{"model": "rotation predictor", "dataset": "stained colorectal tissue patches (NCT-CRC-HE-100K)", "train_examples": 45211, "image_size": 96, "crop_scale_min": 1, "horizontal_flip": true, "translate": 0.12, "arch": "resnet", "norm": "layernorm", "hidden_act": "hardswish", "channel_attention": "se", "depths": [2, 5, 5], "kernel_size": 3, "stem": "deep", "avg_pool_shortcut": true, "widths": [64, 112, 192], "init": "torch_default", "residual_init": "zero_last", "optimizer": "soap", "beta2": 0.99, "learning_rate": 0.0017, "beta1": 0.95, "shampoo_beta": 0.95, "eps": 1e-08, "precondition_frequency": 16, "max_precond_dim": 1024, "merge_dims": false, "one_sided": true, "adamw_lr_other_params": 0.0017, "max_grad_norm": 1.0, "max_steps": 7100, "batch_size": 512, "epochs": 80.4, "lr_schedule": "cosine", "final_lr_fraction": 0.1, "warmup_steps": 350, "weight_decay": 0.1, "adamw_weight_decay_other_params": 0}
Rows from block 8 of a small rotation predictor, named by matrix and row number. Rows with one number belong to one channel. Each number is 128 + 32 x the weight over its row's rms, rounded and kept within 0 to 255. All counts start at 0.
After each channel's rows are labels from the 100 images, of 14848, where the channel reaches its highest value: "top examples" is what is common among them; "colour at peak" is the nearest of a few named colours to the mean colour under the peak. Only what is clearly more common there than usual is listed. The data: stained colorectal tissue patches (NCT-CRC-HE-100K). In brackets: how many of the 100.
# convs0: first 3x3 conv (model.blocks.8.convs.0.weight, 192x192x3x3, each kernel summed), inputs 96-191
# convs1: second 3x3 conv (model.blocks.8.convs.1.weight, 192x192x3x3, transposed, each kernel summed), outputs 96-191

convs0.120 [126 166 138 137 119  96 181 139 115 145 171 214 104 108 185  84 126 155 211  91 147 112 129 102 144 176  92  97 135 144  91 111 126  91 142 122 166 110  83 107 140 136  87 107 110 139 149  63 134 127 118 107 105 194 130 168 124 140 139 179 123 153  61 130 117 178 103 120 103 139 160 137 126  90 106 164 123  86 145 174 108 163 139 185 162 108  85 135 123 121 180 110 148 109 163 112]
convs1.120 [187 103 114 128 154 137 153 136 147 173  90 108 149 136 157 152 133  58 136  95 131 169  97 138  67 138 185 118 176  81 124 186 164 150 131 190 123 157  81 102 139 146 113 126 194 146 125 163  98 126 171  74 130  67 111 141  96 136 136 115  70 144 128 139  75 155 186  99 140 161 141 139 136  85 147 108 109 149 122 251  83 109 121  65 128 107 174  67  94 192 113  87  92 109  69 135]
top examples: tissue: adipose tissue (32)
colour at peak: white (80)

convs0.14 [186  96 135 123 110 132 177 155 122 119 128 177 173 113 120 129  94 139  73 160 134 138  76 134 123 120 109 113  89 103  80 165 124 139 201 137  80 133 121 125 185 112 163 126 105 152  87 182  90 126 104 162 125  94 131 110 138 108 123 134 204 118 209 115 155  92 148 102 106 111 140 133 113 109 128 113 112 163  99 100 104 169 126 113  93 129 110 106 115  98  64 172 125  89 119 134]
convs1.14 [185 123 180 145 144 102 137 194  72 120  96 131 139 116 124 122 112 175 131 206 122 181 135 125 130 119 147 141 111 135 224 141 156  88 176 173 154 103 140 134 124 130 131  72 151 147 168 135 156  80  88 164 113 113 159 143  91 173 120 137 212 146 168 108  81  94 105 112 102 186  62 169 143  84  56  79 137 150 117 103 142  90  90 168 128 106 123 110 175 159 181 106 131 113 124  93]
top examples: tissue: adipose tissue (32)
colour at peak: white (62)

convs0.174 [108 126 132 108 145  85 143 120 164 134 111 111 165 163 108  93 192 130  97 138  96 166 162 109 127  83 147 127 135 143 137 134 118 147 145 186 101  95 145 115  90 136  82 100  77 110  89 184 144 145 116 115 123  38  97  70 129 150  80 126 136 151 115 121 104  77 118 150 194 111 158 105 131 116 137 179  64 105 110 164 144 109 122 147 174  79 115 139 159 173 166 149 119 112 106 106]
convs1.174 [188 122 207 154 132 119 120 147 106 103  65 118  80  93 151 112  77 118 130 141 102 182 172 153 140 116 147 112 108  36 198 148 156 129 103 135 124 106 154 161 154 195 137  98 111 109 164 164 169 103  79 183 124 138 102  81 120  73 129 160 187 155 119  70  91 142 114 106 125 120 149 140 134 113  99 120 156 122 110 149 130 102 118 150 115 120 151 126 111 219 160 114 157 122  94  91]
top examples: tissue: adipose tissue (29)
colour at peak: white (91)

convs0.9 [136 119 148 130 127  71 166 173 100  98  95 110 142 129 169 125 143 114 124 109 108 141  88 109 109  91 111 109 134 144  98 169 129  92 179 117 116 107 139 171 117 135 136 191  59 146  85 140  99 122 149 160 168  92 131 209 105 114 103 120 179  96 133 116  92  92 149  60 156 136  75 109  92 138 150 151 104 138 111 102 145 122 107 113  51 110  84 137 149 129 175 151 139  79 135 154]
convs1.9 [193 118 109 123 136 102 179 142 150 126 132 121 139 139 106 118 124 141 151  67 196 161 171 164 161  87 111 124 105 120 113 139 128  95 139 154 146 114 153  42 146 117 141 108 145 114 164 174 161  46  93  79 164  92  68 152 128  77 145 131 174 141 162  96  92 116  67 112 136  92 107 176 156  77  51 191  93 155 102 182 119  58 118 161 175 153 111 113 106 166 109 142 179 106  63 122]
top examples: tissue: adipose tissue (26)
colour at peak: white (81)

convs0.130 [161 104 128 136 127 195 109 166 121 130 127 114 178 107 181  96  99 142 141 102 125  65  85 104 129  91  76  62 133 119 188 165  85 127 184 128 133 115 159 100 142 121 176 163 128 111 137 101 113 159 179 113  61  34 135  51 175 128 135 124 157 131 116 115 115 116 120 102 121 198  65 135  89 131 113 137 148 115 143  98  93 185 106 129 131 125 122 161 127 151 117  78 156 123 123  58]
convs1.130 [192 142 159 164 150 117 136 153 116 125  88 115 126  75 128 128 114  92 139 194 116 149 150 130 144 101 129 123 153  56 209 109 113 165 121 165 161  87 132 159 115 110 157 114 132 103 119 147 184  70 113 116 112 113  86  87 123 158 127 140 170 174 155  47 126 130 161  70 144 133 119 145 143  81 100 199 113 128 107 147 124 131 108 153 153 133 128 140 149 208 189 119 221 149 123  92]
top examples: tissue: adipose tissue (32)
colour at peak: white (85)

convs0.165 [ 92 124 118 159 114  96 103 136 172 130 114 122 142 153 147 110 143 123 182  51 123 192  90 110 146 124  70  69 120  66  90  84 125 129 148 116 129 140  92 162 139  94 117 135  99 145 185 112 116 131 150 122 150 147  91  96  80 160 218 154  78 147 111 143 139 137 157 100 155 132  67 145 129 100 115 157 147 103 173 162  62 159 139 124 132  72  67 100 110 112  96  90 140 131 125 122]
convs1.165 [167 125 122 107 191 164 161 167 156 138  94 151  92  97  90 147 127 133 103 152 138 158 144 148 102 111 139  89 148  52 146 178 159 134 101 153 125 107 118 160 147 109 111 126 122  85 133 157 139  87 116 125  98 112 113 138  88 129 102 131 144 175 132  67 108 137 112  77 113 156 122 186 131 158 169 120 136 105 116 193  97 107 108 120 145 136 104 153 133 151 174 131 130 146 128 117]
top examples: tissue: adipose tissue (42)
colour at peak: white (80)

convs0.0 [136  79 137 105 148  91 113  66 125 101  92 150 102 158 160 171 125 138 176  87 149 103  84 122  84 126 156  89 108  84 125 103 137 120  89  94 101 153 115 120 124 128 137 133 163 110 157  90  92  96 133 125 157 151 132 109 165 155 204 116 123 101 103 103 140 145  84 137 108 112  94 120  75 128  77  84 170 147 152  79 119 141 106 120 121  89 138 138 106  96  95  78 125 153 147 156]
convs1.0 [150 143  82 100 254 135 141 109 100 132 142 132  74 115 110 127 120 143  99 101 165 201 123 118 130 174  64 107 142 124 148 127  74  99 119 157 109 135 136 177 146 176 172 108 128 109 200 106 120 143 166  83 128 108 148 140 131 183 160 144  97 189 163 180 131 106 202  97 147 155  99 136 126 188 108 119 140 146  75 111 156 122 114 171 125  97 106 157  92  97 134 135 119 139 108 148]
top examples: tissue: adipose tissue (36)
colour at peak: white (75)

convs0.12 [117  80 128 106 116 107 161 124 168 118  90 196  99 140 152 106 125 129 123  77 113 175  66 131 113 102  95 101 137  87 151 131 123 130 134 143  98 131 165 136 133 124 133 166 131 136 127 194  98 130 134  95 127 122 110  93 119 131 200 104 167 121 149 102 200 109 126 116 189 131  74 143 115 126 118 108 128 134 142  88  70 131  86  98 100  98  55 106 113 143  55 135 110 129 136 148]
convs1.12 [165 145 177 138 129 126 179 140 116 137  93  93 102  62 127 121  72 205 146 120 141 140 104 157 102  85 120 150 104  64 185 112 119 112 126 149  94  83 156 207 126 149 120  74 123  86 162 128 134 121 112 115 114 137 132 119  91 104 140 127 154 203 148  76 126 141 117 106 110 138 130 130 105  70  71 144  85 106  59 171 132  66 107 151 144 135 115  86 110 255 141 117 200  88  87 119]
top examples: tissue: adipose tissue (37)
colour at peak: white (70)

convs0.163 [137 152 146 140 119 126 143 185 205 150  98 148 128 157 138 104 138 137 165  73 131 182 100 147 131 147 108 128 180 106 153  90 151 158 145 121 126 126 161 152 143 137 134 195 122 133 166 122 113 113 139 123 149 106 122 131 132 128 185 132 116 118  87 150 188 130 118 124 159 128  38 186 146 119 107 131 146 150 139 139  71 163 136 147 109 123  34 146 138  96  83 109 126 157 146 106]
convs1.163 [171 121 174 146 121 115 157 139 130 136  92 149  61 101 148 143 125 164 128 173 114 124 116 143 136  91 111 133 133  32 206 155 121 138  85 111 154  79 166 165 148  73  80 168 124 111 135 132 168  66 110 144 140 120 127  97 139 143  90 114 200 156 107  45  98 148 150  77 115 112 119 154 105 136  86 209 137 138 119 211 164 120 112 132 132 141 138 141 133 125 129 132 137 153 154  64]
top examples: tissue: adipose tissue (27)
colour at peak: white (96)

convs0.113 [128 131  91 152 106  87 155 114 104 137 105 181 130  89 104 178  74 153 158 138 163 114 118 129 132 169 143 190 160  88 110 117 130 104 106  82  85 153 115  74 140 127 151 136 142 116 167 157 128 130 138 150 126 123 135 196 173  92 116 131 122 114 176 136 133 166 132 141 118  75 146 161 150 135 131  97 115 123 107 120 199 113 153 126  82 168 123 130 147 112 104 182 140 220 116 103]
convs1.113 [171  83 131 171  88 108 154 103 128 158  97  85 151 122 127 144 145 141 139 112 103  90 116 157 107 102 177 128 123 111 149 172 151 144 139 138 144 149 146  82 152 174 111 126 165  51 130 138 109 125 164   0  60 118 136 156 125 204 134 140  98 129  90 125 110 119 124  83 122 147 134 128 100  69 151 149 185 108 179 103 133 122 125  97 150  88 151  62 118 115 116  93  88 136 142 143]
top examples: tissue: adipose tissue (26)
colour at peak: white (54)

convs0.78 [174  85 152 124 138 143 128 159 131  95 162 200 192  86 156 103 113  84 202 162 114 151 119 122  95 106 116 163 156 138 255 137 104 109  96 105  95 118  69 147  91 140 177 139 165 112  93 169 102 131 174 141  94 101 111 102 138 130  92  98 137 109 176 116 155 134 118 111 153 184  93 113 115 166 165  85 134 112 155 100 121 125 117 158 113 111 171 157  86 135 130 102 138 103 113 103]
convs1.78 [148 164 128 120 151 127 139 112  79 124 114 106 103 108 132 106 118 130 140  92 213 149 116 136 145 133 103  89 132 177 131  97 108 121  83 153 134 108 142 202 146 124 165  93 129 148 149 148 132  98 140 115 176 147  81 106 142 132 145 143 152 133 198 102 101 119 117 127 186 134  95 116 143  70  94 133  84 121 100 178 180  74 110 125 202 165 106 128  90 255 167 155 131 129 136 120]
top examples: tissue: adipose tissue (34)
colour at peak: white (99)

convs0.167 [147 114 115 131  84 128  90 164  90 102 136 119 109 125 154  92 111  81 190  61 159  78  97 182 115 170 101 109 166  85  31 115 165 123 158  81 197 192 168 123 143  50 142 161 170 145 122 110  86 108 154 122 110 157 128 134 169 123 151 140  76 117 103 104 115 139 110 173  69  78  95 146 109 107  79 132 122 122 131 116 153 177 108 163 154 113 129 159 128 111 117 129 110 151 170  51]
convs1.167 [129 134 134 123  85 148 136 148 165 129 113 180 150 123 122 128 103 192 144 152 138  96 136 159 144 137 156 122 139  92 156 171 137 121 152 119 134 132 113 158 144 122 118 142 102 136 149 151 152   0 107 159 148 156 127  99 125 150 158 127 161 143 106 143 146 118  90 102 154  81 149 149 146  93 255 129 110 114  80 119 129 138 108 115 121 150 124 150 141 133 150 155  72 127 146 105]
top examples: tissue: adipose tissue (69)
colour at peak: white (74)

convs0.25 [129 118  72 124  77  90 117  87 136  97  83 118  75 157 169 200 111 111 142 125 156 156 107  75 110 133 137  80 113 159  85 130  82 145 158  78  95  91 117  86 104 139 163 103 135 176 114 118  86  87  76 180 103  79 102 131 104 142 162 122 138  96  92 116 147 100 154 122 142 107  91  98  83  79 123 110 129 135 125 118 135  84  82  93 131 115 111 133 102 145 118 151 153  79 103 161]
convs1.25 [146 126 154 135  64 110 125 181  83 154 110 152 126  98 115 142 123 129 124 105 143 120 149 131 132 103 171 115  88  65 157 140 175 153 136 112 153 126 122 184 137 111 100 136 127   0 108 155 114 162 118  26 177 138 113 133 136  74  98 132  93 141 134 109 105 101 135 101 108 133 122 143 134  52  84 119 156 120  87 117  96 120 136  80 127 127 125 163 114 123 145 118  97 153 128 121]
top examples: tissue: adipose tissue (48)
colour at peak: white (61)

convs0.62 [154 112  85 106  93 130  92 179 117 124 101 107 105 121 129 166 141 127 169 124 154 105 149 152 124 136 172 143 123 158  85 111 106 101 109 107 156 154 185  93 137 115 145 188 163 105 126 109  96  90 168 135  84 122 126 222 161 135  77 106  88 114 141 136  80 104  94 152 129 119 158 121 127  96 106  83 121 137  99 122 162 191 122 149 121 132 147 155 141  89 118 166 180 147 165  89]
convs1.62 [ 75 130  65 139 192 140 113 107 135 141 151 101 120 128 121 115 176  16 153 111  94  96  99 111 119 130 105 114 103 123 125 136  99 147 137 119 139 147 140  23 103 104 117 113 105 173 122 113 144 118 132 124 152 120 150 144 146 112 136 168 113 147 131  90 125 137 141 135 105 167 104 125 118 190  93 171  87 151  96  98 109 140 138 123 130 143  82 107 133  65 128 112 137 131 135 136]
top examples: tissue: adipose tissue (33)
colour at peak: white (58)

convs0.171 [155 161 111 120 132 183 122  76 101 129 174 128 111 149 120 145 144 172  98 168 123 111 178  80 147 154 129 155 102 163 160 136 101  95 131 185 154  84 117 117 144 132 145  95 101 127 110 181 176 133 135 162 154  98 163 101 113  83 102 119 163 131 149 139 103 172 115 181 162 159 189 103 136 118 151 153 103  77  97 138 166 131 155 120 154 135 204 112 162 113 189 117 140 162 130 172]
convs1.171 [140 102 105  98 174 155 114 123 131 153 119 188 102 142 202 127 153  58 132 166  66 130 149 118 108 153  67 150 138 159 119 131 114 120 163  75 148 102 137  87 179 116 123 144  80 139 130  77  78 125 162 207 119 123 181 152 102 126 162  92 123 182 132 135 118 100 126 141 127  95 103 137  57 212 211 111 192 109 162 167 155 142 108 101 119 127 127 135 119  66 116 106  83 113 122 101]
top examples: tissue: smooth muscle (36)
colour at peak: white (55)

convs0.101 [119 172 101 103 101  95 181  83  87 132 138 165 140 130 153 167 116 130 121 220 131 121 138 107 136 132 115 133  72 111 118 158 126 110  97 121 127 104  23 123 118 155 142  42 119 119 107  99 119 139  84 119 119 118 121 114  85 129 113 142 140 154 131 115 142 145 114 122  75  70 184  92 127  96 103 138 141 122 134 144  88  93 141 156 130 123 125 143 111 131 130 178 127 106 126 121]
convs1.101 [146 137 155 141 105 132 152 126 116 133 133 177 154 137 137 139 147 209 129 137  78  90 135  85  91 108 137 157 106 113 192 130 109 130 176 122 143 141  93  95  36 128 157 147 128 164 125 168 126 163 142 169 149 122 159 193 121 178 128 103 138 117  94  97 124 170 173 144 126 172 171 162 209  83 148 106 180 138 125  96  81 105 105 164 137 164  94 138 138 152 122 128  54 156 141 132]
top examples: tissue: smooth muscle (37)
colour at peak: white (50)