Rows from block 3 of a small rotation predictor, named by matrix and row number. Rows with one number belong to one channel. Each number is 128 + 24 x the weight over its row's rms, rounded and kept within 0 to 255. All counts start at 0. After the name is the row's rms in percent of the matrix's.
After each channel's rows are labels from the 100 images, of 14848, where the channel reaches its highest value: "responds to" is what is common among them. Only what is clearly more common there than usual is listed. The data: stained colorectal tissue patches (NCT-CRC-HE-100K). In brackets: how many of the 100.
# convs0: first 3x3 conv (model.blocks.3.convs.0.weight, 112x112x3x3, each kernel summed), inputs 0-111
# convs1: second 3x3 conv (model.blocks.3.convs.1.weight, 112x112x3x3, transposed, each kernel summed), outputs 0-111

convs0.100 168 [135 147 128 123 108 113 112 149 115 149 160 179 154 127 115 122 123 113 131 128 112 113 116 116 136 151 139  90 141  97 140 146 133 127 170 140 157 118 123 126 155 147 106 151 114 140 115 135 118 136 146 103 145 148  80 153 184 129 123  77 109 146 134 180 134 120 176 106 123 108 101  86 113 118  78  81 196 107 108 164 135 125 118 121 116 175 146 140 107 115 136 115 159 159 138 109 136 116 148 136 119 139 138 135 163 119 102 136  85  63 140 113]
convs1.100 097 [133 153 165 170 126 144 143 130 109  86 132 130 108 161 115 164 126 162  69 110 120  41 135 126 135  90 124 143  83  88 121 111 132 129 132 123 130 180 111 144 128 133 144 125 128 148  95 113 127 125 118 120 124 116 129 122  89 141 187 120 108 127 129 128 148 135  97 114 117 146  89 159 139 139  79 118 112 127 125 135 107 134 133 114 149 142 107  91 135 151 139 191 131  68 131 134 108  98 115 165 120  97 106 111 161 131 115 125 140 141 115 126]
responds to: tissue: lymphocytes (57)

convs0.72 079 [139 112 134 124 150 135 107 118 148 177 159  95 130 112 126 124 139 129  94 130 113 114 118  98 117 177 129 123 123 106 113  82 119 146  96 119 124 126 112 129 129 145 157 149 112 128 118 133 154 178 142 117  87 140 123 121  88 138 130 112 110 113  93 178 105 144  91 145 126 178 153 137 105 115 158 161  71 127 141  76 140 120 182 113 114  75 125 106 107 151 117 121 119 107 159 119  97 109 164 136 181 138 134 148 110 135 121 147 144 104 181 123]
convs1.72 097 [131 140 147  72 134 156 114 139 126 139  84 118 123  96  86 116 124 102 143 109 144 129 117 140  94 137 145 156 104 127 109 135 113 136  82 163 113  92 143 123 148  95  95 135 106 140  95 148 130 134 164 132 131 134 113 118 112 125 103 115 114  98 126  97 151 135 128 182 161 151  81 150 111 126 150  88 102 135 121 161  74 124 132 154 108 110 139 138 131  50 162 141 113 134 126 120 128 103 142  50 122 120 126 108  94 135 121 138  92 125 129 139]
responds to: tissue: adipose tissue (29)

convs0.64 084 [109 132 144 120 115 143 111  86 114 115 142 125 160 133 117  83 121 140 127 110 115 138 123 152 135 121 134  98 135 175 144  81 134 143 142 129 122 179 165 142 120 175 107 118 112  86 138 110 144 150  91  81 103  87 131 119 195 143 143 128 121 118 112 140 176  98  95 157 130 115 156 163  91 147 120 162 159 102 130  79 108 106 146 139 124 168 145 116 164 106 104 123 104 117 133 129 163  71 149 130 130 105 119 113 133 124 147 166 123 132 131 127]
convs1.64 101 [143 152 126 103 112 138 133 119  87 171 132 123 115 130 122 114 124 101 192 112 117 136 110 130  71 180 117 167 160 108 118 133 126 132 100 132 158 155 116 157 146 107 113 135 117 117 144 161 128 154 130 148 136 103 151 108 155  96 131 130 137  59 163 126 181 123 172 126 171 123 149 126 134 115 130  98 118 137 154 134 122 140 129 100 112 109 115 144 130  60 137 144 144 159 128 109 134 111 159  51 140 112 131 120 117 138 142 105 120 134  98 126]
responds to: tissue: lymphocytes (32)

convs0.30 156 [135  84 112 132 125 109 136 134  97 107 108 118 115 136 123 115 108 131 139  97 148 123 114 162 110 110 107 107 114 154 132  92 107 123 106 138 129 139 125 104 123  99 125 127 132 139 132 111  94 119 124 115 101  80 164 106  69  83 124 164 137 110  78 133 128 121 113 138 161 147 158 159 143 132 145 152  92 151 123  81 102 106 127 152 134  77 121 114 147 148 133 105  88 100 146 104  84  95 123 139 160 142 133 118  82 111 141 104 188 191 135 135]
convs1.30 115 [120 137 111  51 132 117  65 151 109 119 134 145 138 124 108 158 153 106 119 100 125  80 118 110 135 180 134 131 138  65 138 113 128 143  94 120 124  79 137 122 133 130 125  85 106 142 104 119 120 113  91 145 132 105  96  97 168 166 143 131 141 137 117  94 172 109 148 168 148 104 155 106 111 144 136 147 139 133 105 157 153 158  96 130 122 115 161 133 158 102 138 122  96 133 103 102 128 151 105 125 120 106 142 121  92 168 136 135 125 136 148 152]
responds to: tissue: smooth muscle (64)

convs0.57 084 [160 137 109 159 114 157 112 111 138 108 117 157 119 117 123 151 107 131 117  89 118 125 100 149 108 141 150  99 134 100 147 133 124 144 113 133 174 146 113 128 118 107 135 137 125 144 142 118  34 100 147 146 145 137  73 117  76  97 124 107 128 142 124 142  89 122 151 127 131 155 101 125 162 119  75 105  76 148 140 131 141 192 136 169 184 137 133 140 119 105 115 140 141 135 112 113  81 106 130 124 135  90 139  98 111 109 108 117 122 131 140 118]
convs1.57 097 [119 133 121 147 104 140 117 138 115  83 152 126 134 152 152 162 126 137  39  74 113 117 147 132 125  81 114  94  72 158 124 123 128 124 129 134 124 119 106 119  92 135 117 135  90 131 101  68 103 116 131  96 135 135 115 131 141 173 130 137 120 189 127 146 138 131 109  98 100 127 155 149 118 152 121 130 110 128 110 148 140 161 131 117 145 131 122 124 123 129 113 144 114 128 150  93  98 111 111 214 126 116 128 112 119 106  83 115 112 141 148 122]
responds to: tissue: adipose tissue (86)

convs0.13 080 [132 123 108 143 103 124 158 113 160 169 151 126 121 141 159 172 110 123 133 113 134 146 104  92 133 134 102 181 122 155  91 171 145 109 142 128 124  79 119 130 159 151 111 115 121 120 125 155 121 104 155 181 109 175 168 126 136 125 116 130 161 165 101 115 100 146  93 134 134 130 182 148 185 107 148 150  99 131 147 152 160 128 168  98 138 110 119  91 127  93 137 122 101 160 142 113 123 126 110 136 129 157 105 148 106 122  83  98 137 127 139 148]
convs1.13 086 [141 127 171 134 110 168 139 128 118 132 157 129 206 142 106 110 131 142  76  70  98 133 118 140 114  76 125 116  35 148 118 114 149  71 121 115 147 136 139 118 130 139 133 129 121 110 109 134 129 130 145 127 104 142 123 109 116 160 105 106 134 174 131 151 144 118 105  98 102 127 143 132 109 127 164 128 107 129 127 159 139 111 102 132 117 146 115 122 137 119 146 105 157 110 116  86 123 115 121 184  94 135 117 121  81 117  94 126 116 133 145 112]
responds to: tissue: adipose tissue (47)

convs0.5 120 [123 113 126 130 118 134  82 162 128 124 126 123 119 113 118 129 129 138 132 145 148 116  94 140 144 165 104 116 162 146 156 109  88 103 177 194  84 153 118 118 141 148 126 130 117 147 131 116 149 164 147 121 150 149 154 133 109 106 146 127 134 118 104 189 105  93 132 115 151  99 182 151 138 127 137  99 144 111 127 108 102  78 122 162 104 175 122 162 119 125 138 121 107 159 133 131 180  92 161 158  86 154 125 133 143 150  92 154 114 154 135 135]
convs1.5 111 [111 106  86 184 144 123 138 108 147 138 152  98  93 138 122 130  98  78  75 102 158 184 129 103 120  93 144 128 141 125 122 103  83 129 142  98 120 153 104 109 105 152 146 126 135 113 102 105 144 118 132  96 119 105 105  95 145 105 150 140 124 146 117 154 153 157 136 176  90 152  89 121  93 141 111 116 132 106 104 110 112  94 117 123 121 162 114 104 123 113 116 160 122 117 137 112 133 127 126 108 137  81 105 106 174  85  89  92 124 114 115 129]
responds to: tissue: adipose tissue (26)

convs0.97 150 [129 111 150 134 126 103 163 104  60 114 127 107 101 109  59 146 126 142 123 164 141 130 163 121 115 122 121 145 153 155 161 111 151 137 113 172  90 115 137 142 143 169 140 112 127 119 116 146 165  97 139 144 140 160 169 138 106 130 129 126 101 128 103 126 160 123  99 141 137 123 136 162  95 130 100 161 120 110 122 122 114 145  92 136  71 126 121 120 151 132 139  73 123 127 115 148 148 170 154 140 116  64 140 106 135 127 118 136 110 125 143  69]
convs1.97 086 [148 143  68 113 133 147 187 103 138 140 158 130 162 135 129 134 125 133 109 152 137 182 173 137 115 164 100 143 123 212 142 112 117  96 150 144 114 101 132 133 138 115 138 118 157 129 139 146 173 103 141 123 105 134 120 127 123 105  93 118 116  97 146 150  86 124 123 148 127 163 127 151 160 107 136 150 131 136 143 174  89 138 150 156 145 136 149 125 131 161  99 184 126 139 127 150 121 132 115 166 144 134 151 141 136  88 159 128 126 137 162 156]
responds to: tissue: smooth muscle (33)

convs0.12 085 [127 109 148 125  87 110 114  76 121 100 143 144 145 147 119 127 136 118 151 137 134 148  72 118 149 124 114 140 121 130 128 113  92 135 167 157  91 112 164 143 151 153 111 146 125 153 100 117 150 187 167 130 156 134 121 117  99 137 118 131  98 117  95 180 153  99 128 126  99 127 167 100 135 155 100  94 109 119 133 109 120  85 151 148 109 153 191 131 124 122 117 104 104 172 127 160 161  99 148 153 109 151 109 140 106 122  95  97  93 125 141 123]
convs1.12 096 [ 79 113  73 140 144 162 136  79 103 140 148 150 167 144 122 114 127  65 142 139 129 200 131 127 109 139 117 131  97 162 132 145 106  93 169 102 188 157 107 176 133 130 107 158 160 121 147 119 151 115 131 144 127 142 151 141 121  95  97 135 155  81 121 141 128 153 162 155 131 127 117 103 113 129 131 142 122 100 164 128 113 111 122 136  91 125 121 126 119 131  82  99 111  98 125 111 150 116 143 110 130 123  93 101 149 122 100 128 128 112 124 148]
responds to: tissue: lymphocytes (54)

convs0.39 123 [108 130 107 142 147 127 134 148 145 172 141 118 106 137 123 156 154 126 102 101 100 107 138  84 103 171 112 178 138 148  95 140 113 109  85  82 155 123  92 137 141  68 133 114 107 146 126 160 104 127 174 156 131 192 141 130 146 136 141 121 160 156 150 128 125 150 128 127 148 134 123 133  98 129 194 134 139 138 124 157 172 123 137 125 109 109  96 110 148 112 168 125 124 147 129 116 122 150 129  88 159 146 115 164 108 103 126 179 151 137 140 122]
convs1.39 094 [143 110 156 134 123 138 121 127 132  85 153 146 115 164 128 150 125 138  61  92 130  99 153 125 147  60 122 134  99 143 109 129 132 110 124 122 126 148 109 140  90 139 135 103 114 148  96 111 125  70 128 121 135 134 106 125 127 167 139 135 124 171 137 158 151 126  96 100  63 127  97 125 111 107 110 152 133 132 132 114 131 169 107 155 136 133 124 113 116 161 116 121 131  96 158 129 101 120 123 217 115  94 115 128 147 111  82 135 115 137 117  96]
responds to: tissue: adipose tissue (61)

convs0.31 205 [135 132 135 104  93 127 155 146 135 113 109 116 182 114 147 118 137 118 145 120 170 150  76 112 144 109 121  94 112 129 122 119 119 115 176 158 132  89 117 121 152 194 141  95 133 120 118 134 135 123 138 113  98  91 134 116 128 133 118 158  74 123 133 104 114 111  91 137 114 122 199 116 163 123  96 104 138 142 141  95 107 118 121 144 114 106 189 101 118 146 145 141  91 115 107 140 145  74 134 152 139 165 129 137 107 156 153  92 114 146 136 145]
convs1.31 092 [123 135 116 111 154  96 109 114 128 120  98 113 107 155 134 117 114 135 144 118 160 124 106 122  84 127  84 144 116  69 118 148 161  97 121 113 159 165 161 158 147 114  98 141 122 115 109 149 138 119 121 101 131 132 113  89 163  97 197 128 149 101 147 146 202 135 149  97 169  95 113  62 109 112 138 120  99 135 139  98 143 130 133 121 130 152 136 112 131 106 117 103 122 138 129 117 113 116 140  62 124 113 138 114 153 164 147 125 114 129 122 112]
responds to: tissue: lymphocytes (69)

convs0.104 219 [178 113 128 123 146  92 117  87 118 136 133 169 146 160 123 121  96 125 136  84 108 133 161 163 123 103 140 138 119 102 122 116 146 145  78  52 154 144 147 112 132  89 119 113 131 152 117 129 107 101 120 136 136 116 111 114 114 107 117 110 177 141 123 118 107 137 160 131 130 139  69 118 116 139 132 137 120 107 125 159 133 183 156 121 151 141 146 139 146 119 110 134 160 139 164 133  80 178 128 103 175  92 123 115 144 115 122 186 127 112 137 134]
convs1.104 126 [118 123 193 243 120 114 157 128 131 119 150 126 147 139 147 128 133 144 122 127 114 125 126 129 117 119 119 119  96 107  91 111  54  90 123 124 122 108 157 124 111 134 150  71 105 138  65 110 108 145 149 114 114 147 118 147  93 131 175 115 141 150 125 141 102 132 121  81 125 121 140 131 114 152 127 126 127 147 138 127 145  96 111 115 154 108 137 126 123 128 166 137 134 140 148 122 118 123 147 139 104 128 114 132 129  61 150 129 119 114 126 109]
responds to: tissue: smooth muscle (50); tissue: adipose tissue (26)

convs0.89 085 [158 113 138 119 139  94 100  76 103 102 130 148 144 181 122 131 130 144 163 122 119 123  96 162 139 105  98 152 141 148  88 101 116 106  95  89 114 187 147 121 140 109 123 152 140 122  90 122 140 125 110 149 205 148 106 121 129 115 107  78 150 135 116 137 161 126 137 122  93 127 159 135  60 124 173 143 139 110 126 137 134  81 123 122 135 144 100 105 124 123 140 112 129 168 138 129  78 126 114 135 108 112 137 127 149 105 104 150 123 125 147 119]
convs1.89 116 [ 97 131  95 153 116 159 126 101 119 145 156 138 179 141 163  87 143 135 159 169 110 145 125 153  64 170 125 140 128 165 125 158 149  97 158 109 174 152 134 153 121 119 110 115 153 133 127 142 145 147 155 171 148 155 143 176 149  83  79  94 130  84 166 129 146 144 139 146 150 135 116 131 123 154 125 145  92 131 181 128 124 117  95 127 109 126 135  94 108 119  98 114 153 121 138 124 160 118 142 101 152 116 126 110 121 135 157 113 142 136 142 141]
responds to: tissue: lymphocytes (35)